config.toml
model = "masked image model"
dataset = "photos of plants and fungi (iNaturalist)"
train_examples = 45211
image_size = 64
crop_scale_min = 1
horizontal_flip = false
color_jitter = 0.2
method = "simmim"
mask_ratio = 0.75
loss = "l1"
arch = "mobilenet_v1"
norm = "batchnorm"
activation = "gelu"
depths = [4, 4, 4, 4]
kernel_size = 3
stem = "deep"
widths = [64, 128, 256, 512]
init = "torch_default"
optimizer = "soap"
beta2 = 0.95
lr = 0.0039
beta1 = 0.95
shampoo_beta = 0.95
eps = 1e-08
precondition_frequency = 25
max_precond_dim = 1024
merge_dims = true
one_sided = false
adamw_lr_other_params = 0.00098
grad_clip = 0.5
steps = 26800
batch_size = 64
epochs = 37.9
lr_schedule = "step"
warmup_steps = 1340
weight_decay = 0.02
adamw_weight_decay_other_params = 0.05
Rows from block 7 of a small masked image model, named by matrix and row number. Each number is 128 + 32 x the weight over its row's rms, rounded and kept within 0 to 255. All counts start at 0. Numbers have three digits each.
After each channel's rows are labels from the 100 images, of 14976, where the channel reaches its highest value: "patch colour" is the nearest of a few named colours to the mean colour under the peak; "place" is the part of the image that holds the peak. Only what is clearly more common there than usual is listed. The data: photos of plants and fungi (iNaturalist). In brackets: how many of the 100, against the usual share in percent.
# conv: pointwise conv (model.blocks.7.conv.weight, 128x128x1x1), inputs 43-85

conv.2:115145099120137112162162124102144126177145152107116122077124163118144154088183164184071127119143152169136132066124152132127120136
patch colour: black (89 vs 5.1)
place: bottom right (53 vs 9.8)

conv.44:140126125146141128132143149095113110100118209137127158145144132091124137159153142143114149130154171142109076181100124078110112103
patch colour: black (100 vs 5.1)
place: bottom left (81 vs 9.8)

conv.127:165130131086192112122131145150140078122136130121126064135096130149227082149085164123079137130164159131110129134115132146174136099
patch colour: white (82 vs 1.3)
place: top right (32 vs 9.8); top left (30 vs 9.8)

conv.125:140098147130103098114106131162099108110144155101104075128163098094165175147113134149109095161147114128188087136154102087088077161
patch colour: black (48 vs 5.1)
place: bottom left (88 vs 9.8)

conv.112:119156129170100109115166148165129117150116111120106139163105137174133230242166123168126167141126178114111182094140097159106110143
patch colour: black (99 vs 5.1)
place: bottom left (100 vs 9.8)

conv.64:187073090173147145092111167054111100148105164104096191217156115104152138121145166138161147134081138129142177096083132201050151160
patch colour: black (75 vs 5.1)
place: bottom left (85 vs 9.8)

conv.100:126169148129103164115119119148061095117185143119064145127102131103146099156143171144110116099141143130166120157176118097132099155
patch colour: black (100 vs 5.1)
place: bottom left (74 vs 9.8)

conv.102:141105113093127137155093068127076162110128112104128145123137170131104109080189131067140083100149070112128087115084220138098149132
patch colour: white (46 vs 1.3)
place: bottom right (42 vs 9.8)

conv.15:158158174219123191063155118115106142128158136107131117133123082134131114125118157102110120105103111112118110118138137131101138118
patch colour: brown (60 vs 35.1); black (37 vs 5.1)
place: bottom right (63 vs 9.8)

conv.45:111149127149121107131144122227125154162179099148173131107094117091092166152087121183093072136116220136125118097143080120093113128
patch colour: black (91 vs 5.1)
place: bottom right (87 vs 9.8)

conv.58:127111126151108125155111069063167110153115129148128134177169087125136223117145151214123156069127111127143145154042121125121122168
patch colour: black (97 vs 5.1)
place: bottom left (87 vs 9.8)

conv.82:169061123149179083097090111140156115116131149114112115206114140166164179112102190146108118100112171150111166075092122180122115101
patch colour: black (100 vs 5.1)
place: bottom right (56 vs 9.8); bottom left (39 vs 9.8)

conv.54:127090154135130102084152069178120100121087087117098117134111142125116174143176147119128155190139099143088140175215127141190170104
patch colour: white (58 vs 1.3); pink (26 vs 5)
place: top right (26 vs 9.8)