config.toml
model = "masked image model"
dataset = "photos of plants and fungi (iNaturalist)"
train_examples = 45211
image_size = 64
crop_scale_min = 1
horizontal_flip = false
color_jitter = 0.2
method = "simmim"
mask_ratio = 0.75
loss = "l1"
arch = "mobilenet_v1"
norm = "batchnorm"
activation = "gelu"
depths = [4, 4, 4, 4]
kernel_size = 3
stem = "deep"
widths = [64, 128, 256, 512]
init = "torch_default"
optimizer = "soap"
beta2 = 0.95
lr = 0.0039
beta1 = 0.95
shampoo_beta = 0.95
eps = 1e-08
precondition_frequency = 25
max_precond_dim = 1024
merge_dims = true
one_sided = false
adamw_lr_other_params = 0.00098
grad_clip = 0.5
steps = 26800
batch_size = 64
epochs = 37.9
lr_schedule = "step"
warmup_steps = 1340
weight_decay = 0.02
adamw_weight_decay_other_params = 0.05
Rows from block 4 of a small masked image model, named by matrix and row number. Each number is 128 + 24 x the weight over its row's rms, rounded and kept within 0 to 255. All counts start at 0.
After each channel's rows are labels from the 100 images, of 14976, where the channel reaches its highest value: "colour at peak" is the nearest of a few named colours to the mean colour under the peak. Only what is clearly more common there than usual is listed. The data: photos of plants and fungi (iNaturalist).
# conv: pointwise conv (model.blocks.4.conv.weight, 128x64x1x1), inputs 0-63

conv.127 [201 162 169 116  96 141 140 126 146 106 138 111 176 149 119 133 115 137 152 129  78 126 142 134 110 106 138 127  95 165 116 135 167 122 146 126 118 127 150 121 160 115 174 136 146 116 135 147 106 131 163 111 102 140 142 102 113 158 120 105 181 102 125 147]
colour at peak: black

conv.80 [121 130 167  87 172 126 124 133 147  92 127 130 124 128 111 121 122 144 137 170 155 136 134 137 206 145 131 118 146 134 108 119 116 144 141 111 136 125  95 109  88 111 141 210 155 115 119 117 134  98 142 120 126 148 141 142 137  90 119 124  77 143 122 150]
colour at peak: black

conv.82 [164  91 121 132 127 118 109 110 152 119 128 138  95 149 172 113 114 123 130 174 102  74 131 132 107 122 135 131 148 119 118 140 138 133 141 111 119 121 122 137 134 144 135 134 112 151 107 152 120 144 133 126 136 123 117 156 252 124 122 134 142 104 157 146]
colour at peak: white

conv.123 [140  92 132 120 124 155 108 114 138 138 136 149 121 140 150 112 141 200 106  98 135 108 138 134 133 128 153 215 110 134 123 108 108  99 140 127  88 119 121 144 143 155 143 150 137 123 143 112 138  80 116 122 134  62 151 130 128 113 127 100 105 154 134 151]
colour at peak: green

conv.43 [121 163 128 129 135 145 124 118 142 137  92 125 160 125 131 117 154 136 172 151 159 109 130  96 124 129 100 145 176  83 152 134 139 107  96 132 174 133 149 108 148  85 138 188 180 144 121 141 103 141 120 128 102 152 103 104 115 123 157  98 158 129 137 158]
colour at peak: black

conv.115 [112 102  82 105 126 125  96 128  96 103 102 144 115 127  91 175 148 119 132 124 111 110 115 108 127 185 123 133  85 112 142 137 159 124 228 132 120 108 130 146 132 128 145 115 131 106 149 134  98 127 114 149 118 125 153 136 121 106 142 128 157 151 144 103]
colour at peak: blue

conv.107 [134 144 134  89 150 137 103 107 141 157 138 133 116  77 131 135 127 162 127 129  94 174 128 141 143 127 151 107  98 189 115 156 121  92 107 147 127 116 144 118 125 120 191 140 107 137 146  90 129 136 133 133 112 118 165 176 101 112 167 134 155  89 136 133]
colour at peak: brown

conv.114 [101 160 126 111 132 127 177 173 135 130 163  84 144 122 118  91 120 116 119  84 152 151 143 146  68 155  94 173 156 140 145 149 148 115 142 125 120 136 124 143 140 163 134 119 140 152 104 105  86 119 109 118  82 123 133 125 113  99 136 113 168 118 116 145]
colour at peak: black

conv.89 [133 177 152 149 131 141  85 129 147 152 150  92 115 107  88 118 132 138 101 143 110 154 148 130 148 131  91 126 161 124 110 165 126 151 136 130  97 163 178 140 151  64 136 170 114 150 102 132 140 149  88 112 120 109 124 108 131 105 121 141 161 103 142 147]
colour at peak: black

conv.109 [106 137 141 122 120 113 118 137 126  79  74  97 164 123 121 183  95 122 149 162 138 116 140 171 129 169 104 153 170 156 106 132  99 157 124  74 153 100 124 139 132 116 126 136 138 131  88 147 117 129 145 135 113 109 109 148 135 113 133  95 103 159 146 105]
colour at peak: black

conv.119 [169 154 130 106 147 108 108 128 119  94  98 105 190 125 139 160 152 129 169 162 129 124  83  94  88 142 116 130  90 169 153 141 118 152 140 107 164 104 124 136 167  95 140 131 150 128 118 144 129  91 139 137 123 133 160 160 115 128 134 131 129 124 111 169]
colour at peak: black

conv.75 [141 141 170 136 109  92 119 105 116 122 102  82 108 147 171  90 144 149 121 165 139 130 113 161 157 113 103 163 151  71 134 132 123 112 160 118 145 140 138 123 181 168 147 105 117 174  97 144 138 119  87 127 114 117 153 105 138 128 122 112 149 143 129 126]
colour at peak: black

conv.58 [117  94  91 102 156 160 134 167 133 145 103  95 140 117 122 136 130 145 115 126 122 113  84 146 185 123 107 112 116 125 107 123 130 101 152 123 165 118 120 126  96 123 132 129 120  86 124 150 152 114 100 117 141 138 108 142 103 144 156 103 124 132 223 138]
colour at peak: white

conv.5 [134  81 132 118  95 176 116 132 180 122 164 120 134 132 153 121 102  96 114 164 111 135 140 175 105  80 147 106 100 119 129 169 133 180 138 100 117 141 129  95 144 120 119 157 183 106 123 134 129 126 125  98 109 101 134 110 116 117 146 113 122 158 125 118]
colour at peak: black

conv.93 [130 169 120 112 108 116 156 143 205  78 113 141 108 112 151 129 116 134 161 124 165 118 126 193 169 146 126 132 121 152 116  90 121 102 113 113 119 150 108 159 146 146 119 111 144 105 107 127 137 137 125 159 118 148 136 142 148 129 123 124 189 130 104 125]
colour at peak: black

conv.92 [129 165 108 163 149 102 111 119 124 135 175 117  91 100 102  89  98 122 145 141 158 146  93 138 162 118 132 138  87 118 147 146 118 156 139 116 111 110 100 132 117 173 120 116 110 119 218 112 108 102 145 114 129 113 132 141 119 137 146 107 118 124 137  94]
colour at peak: brown

conv.4 [136 124 152 163 103 180 126 126 118 119 103 126 132  79 140 141 176 130 130 135 125 147 128 117 118  95 141 137 106 120 135 127 103  98 138 104  66  88 127 108 119 121  94 111 143 133 125 110 115 112 120 122 126  82 171  94 133  72  89 147 106 124  94 159]
colour at peak: grey

conv.55 [123 108 102 163 178  84 130 116 151 148  75 148 108 136  95 190 148 137 141  99 100 177 110 112 134 117 124 124 138 121 120 139 115 117 138 118 125 116 148 105 109 132 113  84 107 131 150 152 120 149 174  98 125  80 125 136 139  91 135 151 151 120 109 132]
colour at peak: brown

conv.111 [107 104 114 131 126 137 128 176 121 140 144 106  96  96 131 129 157 165 102 121 134 140 139 118 113 107 204 124 123 110 152 128  93 118 145 127 128  82 138 123 113 105 109 112 145 122 118 148 108 140 164 185 147 122 107 127 111 153 133 192 110  99 151  99]
colour at peak: white

conv.34 [148 141 104 103 155  96 117 122 180 128 120  75 166 160 108 141 145 128 115 134 131 123 143 157 180 149 117 126 136 115 118 137 118  65 137 144 141 154  92 147 144 142 126 170 157 127 115 130 150 108 149 172  86 114 125 168 130 115 152 135 128 107 101 110]
colour at peak: black

conv.112 [105 134 164  91 123  99  93 154 136 107 143  69 137 123 168 168 159 163  89  86  92 157 157 147 141 120 117 107  85 139 101 126 143 132 158 138 117 113 139 122 114 162 133 142 153 101  96 147 128 106 133 127 156 104 118 123 157 131 137 126 113 144 159 108]
colour at peak: white; pink

conv.8 [148 108 144  94 127 118  91 149  94 158 118 107 155 172 127 170  84 134 111 131 114 162 142  91 122 145 159 124 150 105 145 142 151 122 123 175 121 168 124 147 144 104 113  82 132 102 130 128 118 141 155 137 136 179 110 133 167  83 102 120 127 137 151 122]
colour at peak: white

conv.57 [147 179 115 125 131 106 132 130 124 156 157 102 108 128 113 156 191 143 135  88  98 123 143  96 159 115 150 146 126 147 117 118 112 136 106 136 103  99 144 128 113  98 126 129 155 152 135 143 140 140 147 184 143 150 115 101 111 145 123 124 143 108 212 133]
colour at peak: white; pink

conv.78 [117 156 123 129 114 184 161 117  94 100 114 114 130 180 122 124 109 134 121 118 122 115 116 156 127 125 156 197 140 126 122 133 120 135 124 141  91 166  86  98 137  96 105 124  99 111 119  81 134  85 125 133 131  80 124 157  91 148 108 147 119 145 120 133]
colour at peak: green

conv.40 [132 135 164 129 119 187 152 135 150 125 127 134 156 151 142 133  89  87 111  97 124  76 139 159 152 150 161 124 138 127 130 145  86 141 123 158 127 148  88 141 140 112 164 133  95 155 143 115  86  94 134 145 109 160 153 108 135 137 113 116 149 100 100 162]
colour at peak: black

conv.88 [152  71 112 120 144 134 151 135 139 117 133 124 137 133 114 149  86 138 195 144 169 111 138 177 136 140 140  98 116 111  84 106 120 118 101 134 113 148 147 154 105 145 155 138 159 128 160 164 142  81 130 164 116 149 149 138 136 148 131  94 125 164 121 111]
colour at peak: black

conv.85 [124 123 124 152 116 146  72 125 154 154 151 155 119 142 143 110 116  84 102 127 141 110 116 111 183 114 113 149 123 125 130 128 101 128 128 129 149 105 189 123 109 157 140 141 159 132 119 125 114 148 148 112 153 190 161 207 127 127 122 123 111 113 132 131]
colour at peak: brown

conv.36 [142  68 110 143  87 116 163 159 143 145  97 133 101 114 127 111 132 129 157 150  98 121 102 127 198 117 138 119 160  97 103 137 100 125 118 119 110 112 116 126 129  87 140 150 141 165  94 172 168 152 147 133 134 140 111 128 167 138 100 116 115 113 108 124]
colour at peak: white

conv.64 [116 145  98  91 150 111 106 137 145 175 124 122 167 116 187 109 134  95 120 153  99 116 154 111 139 107 132 136  94 137 125  93  67  73 124 143 131  95 131 165 125 112 135 115 113 131 143 125 122  75 126 144 114 101 147 108 118 129 151 120 142 165 117 120]
colour at peak: grey

conv.53 [129 103 131 176 120 128 111 142  98 123 131 123 153  96 194 140 163 142 142 125  95 113 134 161 127  96 128 122 163 105 139 175 148 144 103 140 122 104 110 130 136  88 166  82  94 134  95 152 119 142 143 166 106 116 137 145 161 138 103 115 118 102 103 146]
colour at peak: black

conv.30 [168 122 141 171 194 150 132 113 127 131 139 113 112 128  97 114 145 135 131 147 133 139 114 121 139 155 114 109 165 122 167 172 152  71  97 103 129 130 136 135 138 117 120 131 129 138 164 111 113 144 165 148 102 129 110 133 125 127 100 193  91 129  99 160]
colour at peak: black

conv.11 [100 141 209 120 148  94 141 120 122 157 153 135 124 123 133 133 116 137 131 126 118 125 130 158 144 131 127 139 124 117 172 103 139 108  22 107 123 134 126 125 136 116 123 137 116 177  81 124 128 147 127 101 112 122 116 128 123 122 121 134  97 142 112 163]
colour at peak: black

conv.25 [150 103 140 118 154 134 113  98 135 112 107 127 153 104 142 137 111 230 125 168 139 135 115 135 129 127 171 185 105 132 123 118 117 127 135 131 125  93 128 130 114 107 129 119 115 129 112 135 142 119 129 135 138  65 198 127 109 130 136 127 125 130 103 130]
colour at peak: green

conv.15 [120 104 117 109 102 184 160 137 131 142 127  87 164 169 136 109 106  94 131 130 109  99 147 136 107 115 115 142 109 178 152 130  72 109 141 119 114 143 135 186 111 101 108 106  94  97 115 139 126 136  97 133 108 118 130  81 128 157 121 147 105 135 110 125]
colour at peak: white

conv.70 [125 132 105 117  90 123 123 115 142 125  62  94 157 150 120 113 160 112 173 112 121 118 164 170 131 127 166 139 154 154 155  92 128 126 109 141 159  94 122 136 168 167 154 132 118 136 106 187 148 107 128 143 135 141 114 127 102 121 123 123  87 111 140 142]
colour at peak: black

conv.72 [169 109 125 119 132 122 119 143 101 153 237 124 121 125 137  80 130 111 135 119 157 110 150 134 156 105 120 156 116 121 120 129 130 176 137 122 116 120 132 134 123 126 130  88 110 102 147  99 148 124 154 146 145 106  90 126 131 107 132 167  89 137 112 113]
colour at peak: pink; white

conv.26 [109 114 166 138 122 141 100 172 143 174  98 143 128 135  98 129 123 159 125  80 147 124 114  97 132 123 134 119 123 125 138 111 122 132 160 111 170 155 109 148 142 122 110 105 122 172 201  94 123 111 152 143 131 145 154 132  85 118  90 144 138 152 149 156]
colour at peak: white

conv.56 [120 131 114 101  90 166 109 144 105  80 117 153 132 104 168 159 127 101 147 124 108 192 144 131 142 120 143 137  78 114 158 190 127  89 117  91 117 112 108 143 144 132 106 124 113 156 106  85 127 138 116 108 139 151 124 118 107 120 130 122 136 165 117 113]
colour at peak: black

conv.69 [109 116  72  96 176 166 150 101 164  94 133 140 151 122 105 133 173 131 160 132 169 134 136 146 147 133 124 129 132 100 111  85 150 115 137 159 147 103 158 121 137 121  89 151 140 114 113 140 147  82  73 161 130 135 123 158 125 124 119 122 124 108 128 111]
colour at peak: grey

conv.2 [121 133 125 111 137 129 107 104 130 139 112 100 114 124  95 136  93 131  74 108 104 150 149 169 152 195 125  88 142 120 160 151 113 127 132 133 138 141 143 167 113 163  85 118 107 112 148 153  98 126 182 159 129 163 131 110 132 125 119 153 136 165 121 103]
colour at peak: black

conv.79 [113 167 162  86 135 164  89 140 125  93 131 104 125 130 148  87 141 106 108  81 127 132 129 107 114  90 158 108 126 147 166 167 125 101 143 155 130 158 154 161 110 136 151 129  99 107 112  76 127 143 121 133  86 162 161 116 133 116 138 155 123 121 120 114]
colour at peak: black