python train.py --horizontal_flip=false --beta1=0.95 --eps=1e-08 --weight_decay=0.02
Rows from block 12, named by matrix and row number. Each number is 128 + 24 x the weight over its row's rms, rounded and kept within 0 to 255. All counts start at 0. Numbers have three digits each. After the name is the row's rms in percent of the matrix's.
# conv: pointwise conv (model.blocks.12.conv.weight, 512x256x1x1), inputs 0-31
conv.339 105:103124149131119138138137063112121135112139165111101146126123166179145104102098106121164106102132
conv.340 096:131182157137112128101127118096083149155121120118134132107140128160131161167129119109136152161124
conv.341 105:141096189114106157097131105135127105119167106123130153102152134143175133119140113101155142110135
conv.342 082:080128102124116128103147107162145163157119118106147128123119127122102139131124155148128099096116
conv.343 103:164121095146122093123139103102136122185131160107121160137156105141160118143131138159115071106112
conv.344 078:125146088127124144127155172122127106124145127088147114124123102104119135113136146137120070149156
conv.345 102:140105184099151144130147118118106140136146097114105116157163145146117111104117114100130110139096
conv.346 106:149090152102153132114162103139122132129163124125116134096102137136127158113121119114130123102135
conv.347 096:153100132207114102103140132142143144111133139121155168148098119128099113157149102108135152105182
conv.348 079:170095111085122132074153164128136164140133138153108077153134138148120106121125127128114119146187
conv.349 117:115128139094108085135144125122140105106138132147169160097121141120125158125145165124112157124147
conv.350 097:114126119197157148128111121118119122138137172150163134108202114092090121106152118136124172152135
conv.351 088:181150141124113129135145059076104104159119107084162146135115118149150143123158124148141148113132
conv.352 088:146084137164130126159160107149138156116122128079111120156099130177143107126122128100131102136121
conv.353 092:120155114120108125162122135148128137154134146090122148136147132156108134132133137116132091117117
conv.354 101:141140169119141141117145131142117107140127107048167103116143109148139099109157102068103130154131
conv.355 087:124101102140123111105156138151150127108116200119153117129108129110135142189148141117103140093137
conv.356 109:130097140168144159108139099125138094126127160126131149113099134134184108119147145154155142112087
conv.357 109:132138142143097126140119111124139181110144144157093141155104103141135127129117097097144128114115
conv.358 080:125116170082113115086126121134114180107106122089120138106152099147136092068112108119146113143105
conv.359 066:125104146138116123109141137135131118093173114158147120120208133115136129116118129125129112153130
conv.360 128:138145150135136117099112161172150117172098110115096129144122138128103076144164126153152169095152
conv.361 111:081131181106119087135141131128106140125118151170161115112133152158122098129134074168137150130119
conv.362 090:082081123149120117100105124108129133119134200136120125095119153150135124121106100113117127142117
conv.363 107:093095115150122160110135145175108089121123124137129120131103119094125103115154127104164103108125
conv.364 116:129137189158141115131096166161195149150091121108143127165128171114128127107159156145135105149138
conv.365 075:103118097147255133140124098133150116141170110111152136117114084121082146134146117146110150198126
conv.366 103:112158142101148163107116187152164110112148130161127111142129134116124117097105123136149094073123
conv.367 123:125133111147127094146160144085152152110124125172120169124133100139105142082099104078134163129170
conv.368 087:155134118129134135102123177120127144159142118154154147100148135103146114138144115181125133114143
conv.369 103:143156120132121115126120137096155099108160166122137135136103096150141092156127127084119092117097
conv.370 087:103136137107167127160122173127114138126112108164134098106112125146117112089159115136108106212147
conv.371 110:156134137131109136105111157114138141114120091181139139063131090141118148110117107125142145144171
conv.372 085:167129135101115147103120111118201136107132157165140160122128123098152111129164120144123147132120
conv.373 060:173135184129151124126129109131124137122127098142143127101219152108115149116131149111138105136109
conv.374 099:129119157151151134100130094107118120125137108114128118159114124124172141124129152118110147125126
conv.375 094:125156120120117137141124130151141127105107140141143158130150128126121114143136120124105145106136
conv.376 096:112117142163137131110099135105132126105114135124128088104139138154158124118104159114120164085158
conv.377 085:150148145148114149139145107140117124131134141150106123150156118145098135135132133137115095145137
conv.378 075:109127134119107122131152152182130115147153152143134136130131130129130145131136100154150139152120
conv.379 093:071104165150126184142122159125112102119117111153144119132110136104109120132115100156112158145088
conv.380 100:119121163140091133180137149120176152145150099109122121134145159122117093123107115121119167158129
conv.381 100:108138109138095113101123153130124124141104139159113118139112132145128128130122125124133128132116
conv.382 092:164138071109138130147110135125104148137079136153090150169105151156185122157170140171147147138088
conv.383 088:101122159124103158135143129136160155146107124155124124110136118142080110126115110136135146086140
conv.384 073:117090135172131110130115123140170152132116134120128131115181129129153156108154117109149155124125
conv.385 088:115109133073091132080111106147143153147134166119106124112109119130138104097135150145142105146122
conv.386 105:173121116129140086072136088116176123160132139113133173104131090149127119134124125084146170152137
conv.387 106:165102094189123103139109142177171127096116138162155116118151143120134088143123111144119158158160
conv.388 096:131126135129166137157124093116132132132097118142144113058144112126138115120134120183138141133198
conv.389 109:158113126137127117126116115128147108127132128157124083140121155131125185180133097146118143121123
conv.390 097:165108101107139155127127130156137105117107146139142165173132119127104155087143129140147112142168
conv.391 078:115137133128122140173117124128129120175130112144142143164115108100112164171082144158095107135138
conv.392 101:101102142115140115123111099089107112113114121113114118130118136136122103137109138119096109105141
conv.393 083:103080142140122143159111186117138125136114141116113134049132123123118112141146142152096104164128
conv.394 109:097140176142130122131112109122123141108115115131112104096116135114138108129126113103123145100116
conv.395 092:174129129120127111150136130131176119137143118086143118140160105132141090125085126159134134040114
conv.396 125:142086082103154148097129139131110107163138162128149127146126139149115082132138107129112113120108
conv.397 103:179176115120130112091164142099118095106094154163140111126105124114103144120117094101138096126135
conv.398 114:112123122112153151132137105142092131128149163085154178125093107109134171159121115161105096102115
conv.399 103:126100141087119132129176122104154125152125140137101106089130137122168071099139158143143144180130
conv.400 124:149112152121129168100158084126129165113151105152147126107126128136192146177118104082121137125141
conv.401 121:122098194119145108114115104129124144109130114100152093105126123154130098134083119059102089153120
conv.402 104:157128108161123118152143076132100113104083109150134109104109133118134124115070095133149152122129
conv.403 101:109148131125124114121120119119136129091134118147125138090156155113106183083129159128142103101104
conv.404 094:136141133141098116112125154123129125169098125121107128132126107133092147134102127111094151089105
conv.405 115:122083117148122132142122128140157134135117190106150094150120139159130104144116152128141127121087
conv.406 135:115139166161120138132117133140181105162124119136111111126136123148160101134136129164172183140148
conv.407 093:106109139169138157146130158113145146150133111166135125164115132123118126152207115148145092148133
conv.408 103:103082112127162139103137133132142116126103117142119139138126139129136146141128146131141124109114
conv.409 085:173119109133102129137141134122121134115119126142137126096153125141139123115143145134133096125082
conv.410 114:131136168140148128137165114117089169121191124151117109088132129118116134087145152114127148134155
conv.411 120:138095111185132166129121151093138113123093091143143098141107102127151144114125133098110153127095
conv.412 122:119141145140128170104110131133086104086142128095148166149121149141157122096142109142121118095115
conv.413 085:114087110123132161103088159110145144122137114126105137159115145144118112126153126135134084139128
conv.414 114:108092127121101144120120121129140128124139129101165118105149104156175136097135123123164124122132
conv.415 096:125156100122132131118111126104154115142113165122134119159129118146155134121125112094100144128141
conv.416 084:172132149082106103122141109123131117141140130122155137129152120132144125145104099113105108109117
conv.417 127:104165149161162112116075116110122139099096095155120126124123131192146193117096152133117106144139
conv.418 108:112122142123097114110086111133154138118154074112125199105119135086120143121120153140103120112141
conv.419 080:089130192135135124184143116094142158133133171069129111124093108129154141107110111172111105119157
conv.420 113:181161140090136127120120084111113077103157122100091115150093114116139117129121137147154144117107
conv.421 091:139104121153123128143138102156111139124133122121155128162130124117119130121140107122106143168124
conv.422 111:114114148143135170109132120120167122109130088135156132126154126134117149157136114097164123106146
conv.423 122:135095143102103136148093091171137128110148099136102117152155139151144119137153155141147105140077
conv.424 089:116103143155134131162133130137100138112154140113114144090103154145118119112108149138127133089167
conv.425 107:124138145096116144157127182151125154142105140122129137119130143112119131129097125131150165117126
conv.426 093:104066131109120124103106130144121131126133128149100130111165128154154125114122140157140159137153
conv.427 092:121144148127142160143102106133155132128146171116131164153146133138150141113080101124132100142099
conv.428 124:111142118156122082135102119133133120113145143114099245161098138119151147108140113154113123135139
conv.429 101:133114126129128116162129140168170149122179130123130170134157158128146119135138151113166099142122
conv.430 102:094093094179105124105136105138116133139129132125118143120115154107143141145068137176116122118166
conv.431 084:165131131135120126148110150129122080133124130122150110111130124128112168136121115118123113129193
conv.432 082:120089130134139090132122118120132140112144145147134134109152127137107137132115148085144113132146
conv.433 106:131076144102144144120108077138120127119126130120155144091145151130115116133108116146129152116103
conv.434 116:163138120194144099115128124137130142135136121168126118158141139138140138137099120204148096131181
conv.435 099:089114124083134156127158107140134117145136101127126138110143147134128171075103135071127119119116
conv.436 085:235134121093088129149122117143127131102136131114148099110151133137109130147148105166136106129240
conv.437 109:117085098153128130125112148153104171117107106138139120113096144127114126124129111145128121149127
conv.438 111:110130110106107082156164131112137144102078171112142147121161146144123105141134106071131150148142
conv.439 091:113102095062154143122191158157128117085109135181105139114093098116116125115107151150107147112117
conv.440 113:114119145058173125125142136103151101103143105109107127144121146169104106158120178106145137088142
conv.441 102:103101153147146114114140164126084140110151154132141090171182154110096086123139135111123113190143
conv.442 100:138172146125119155132115115156138088115114106177120112138140125153124141101111127154122121147147
conv.443 118:154152152115144148148149136147087098153128160145146136117179110124117108234126146141125145127106
conv.444 074:160141123130147137129111152133090146116151129123146129140174124113147155116135147157100113155116
conv.445 082:097130151132119135123114118144131096111163114113154143127139127156153132136123144135106119114120
conv.446 117:111128152143116195140145127132112129125098173111135121113122102134143127211121125127111139127158
conv.447 079:088102089113177135102132104101154072145115123169139121172116126112110153141094130108130106119148
conv.448 104:147114141138128155165127096118107121136111126117151138116099163119122121116096168123099109092108
conv.449 089:163150154104125131141126120164141143134114142116167119116092127102067117145136148127113127149142
conv.450 094:121119110131135129134143101125151129131140120135120089144150147134184133157136170097130176135127
conv.451 103:166105151128086114146121224130178120163145143119129121138110107155129124132140157145154102098152
conv.452 097:102108176149119119149151118131092121060119156114165133141131119123146087125160181093126104112107
conv.453 078:101110136107143108171118136165098114145141138103111123104146098138104109141134113123132125166080
conv.454 085:103149166105125143140146148165136131107103246139135190119118154110171117168117108147114145137120
conv.455 102:157202173162143106129129073108095121158136127161091147157126108152112098119097101125131116104123
conv.456 089:100128117142096106161148118189114154150147165097138160116090088163110119148077084133122123155107
conv.457 105:083100133113103138111110156109141114142119144120113151117129145167162091121122142089146150115190
conv.458 094:121053095161131101143113142166139158116165126145129133102181139133107133146174113122131103107142
conv.459 107:136127137112127121099129075125123112127097130131132124120082119124131122130121119133122135118127
conv.460 094:140121136147142170095129122128100119177119179089102136137097191141165144126123135143141116145054
conv.461 114:142135102124130127108142160103122114149125138168109160130122121182096108143161118120098138121129
conv.462 118:118107135171154139130107158138119130155160128119106175159185106137156142164132104123106166095085
conv.463 129:116103163103128114113139119105115109109111104125138116118175110141120128124123113087167129121122
conv.464 104:098101132119218152085133196131101154139124131123118116161082110126136149127073115120144133148136
conv.465 099:096122154140109086077112131134126109123173104123130123153156106126120141126126128146114121136117
conv.466 102:161142120062116137100121148149133129125136113145141120156094129130102132109113131111087125102107
conv.467 118:134149148156097091092124124110061095158153132090118101084118128123154127128127150077138131171156
conv.468 110:124139133122135128181126085137179185121155109147141165089126132112165141101174137202132108118167
conv.469 080:113112099123121123127151108138123109143133105156146117143138124135195139115201165136133109137191
conv.470 098:131130141080106151130136145171134149119126143122102118145126122147135123116131154155119104098173
conv.471 095:151105141128136117115106163167111128150120147083148127162142127133105100149125101131143130126183
conv.472 101:145092104124132148145167120138092126106130144120101153124137121145118104195094159137113120149114
conv.473 084:114068160108109125094145126107129139122138127125136118146155090174202099098120138102112092165107
conv.474 111:134133130092121116142149179148119121114112142150112168134164131113121128111140143119133128146108
conv.475 109:095078166132132106115134184136116151131151137132156118142148110120204138122109145085087168120161
conv.476 100:112133111155115145131093136099119078122121181118126126153144118161101112142121159147144159113168
conv.477 116:105080121146130105156138145141121123106163131127147149079122131131142129138130155117128146123119
conv.478 088:119118138125138105099126113133110090141114102134131148126124115149094129119135121148130115113129
conv.479 107:077112140172108100102140093137118104139104131169149171129140168156141163127130133104124128117102
conv.480 086:133161100124115128113127134122123125087151152091125142135152140143100159108104121107115156169156
conv.481 101:108163094131138158182118129122134132130149127130088113110172111114078109117148165122136152152137
conv.482 100:174159096139113163109149124129120145150169099116109147126160093145143130129150104127102122048136
conv.483 078:143128141145108149134086100148126116163099115137101118132162120146105142125116147112105095119139
conv.484 096:146125095096158142125131111144139144143147123135129133108164130155180124126104126151138090127101
conv.485 077:123102108103164161103133135131124140126146150129118133167146134120098140124149124123150104107137
conv.486 106:138092140134106166082136135146111121149131143154146178127157148115124120157159115216109122215101
conv.487 075:087142148127136155161105118130090134120098138148138091077109168115105126138113112148146119123135
conv.488 093:064115148144124114130126155112110122132163146103168123096145102128117105118123095086123106195117
conv.489 087:196132164148164117107140171142127141122178128166105113132153183141126155155145086125160093183107
conv.490 080:094167123101155116165151105099124137105128120148158156174155122096149129154141107113113170134148
conv.491 097:135087146068131111177102125126113137166122145108116126087127128167112124138133145123115153135108
conv.492 087:151104123157135121131127105101153148116106043137163132119132160122116105124117071084113123109114
conv.493 115:117149141101121149132127146119095101131119153133071167119100137134155143161133126150127130075087
conv.494 112:138107133107130120150114201146114159161149093129136123127109113143124116109137154151116132130183
conv.495 090:113112112151133113116134141127165136100160124186147115139086128065118130146141126100109108115108
conv.496 101:109141109080090143066143103095134133109113141130111128101140147117134119150125149161138101152151
conv.497 076:146160134175172146155131177162123149151147130102093139088146114151153104129129086114133100121091
conv.498 100:137153128142094184123126147114127084126157124156135100131135131118147113108153087129115096165110
conv.499 091:139126153155133167128147128157169153156118092113114055159138130146131188094117123107111102126121
conv.500 101:139088133122147124137138110149194161107131163156162169128107075087112149149111169093148142096148
conv.501 103:140119108124122134130151145118132124155132103113087141145143133146163115160129127153098093133143
conv.502 113:120105160121127139073129126165124135127131097097135096142090111124141165098123134124106088128108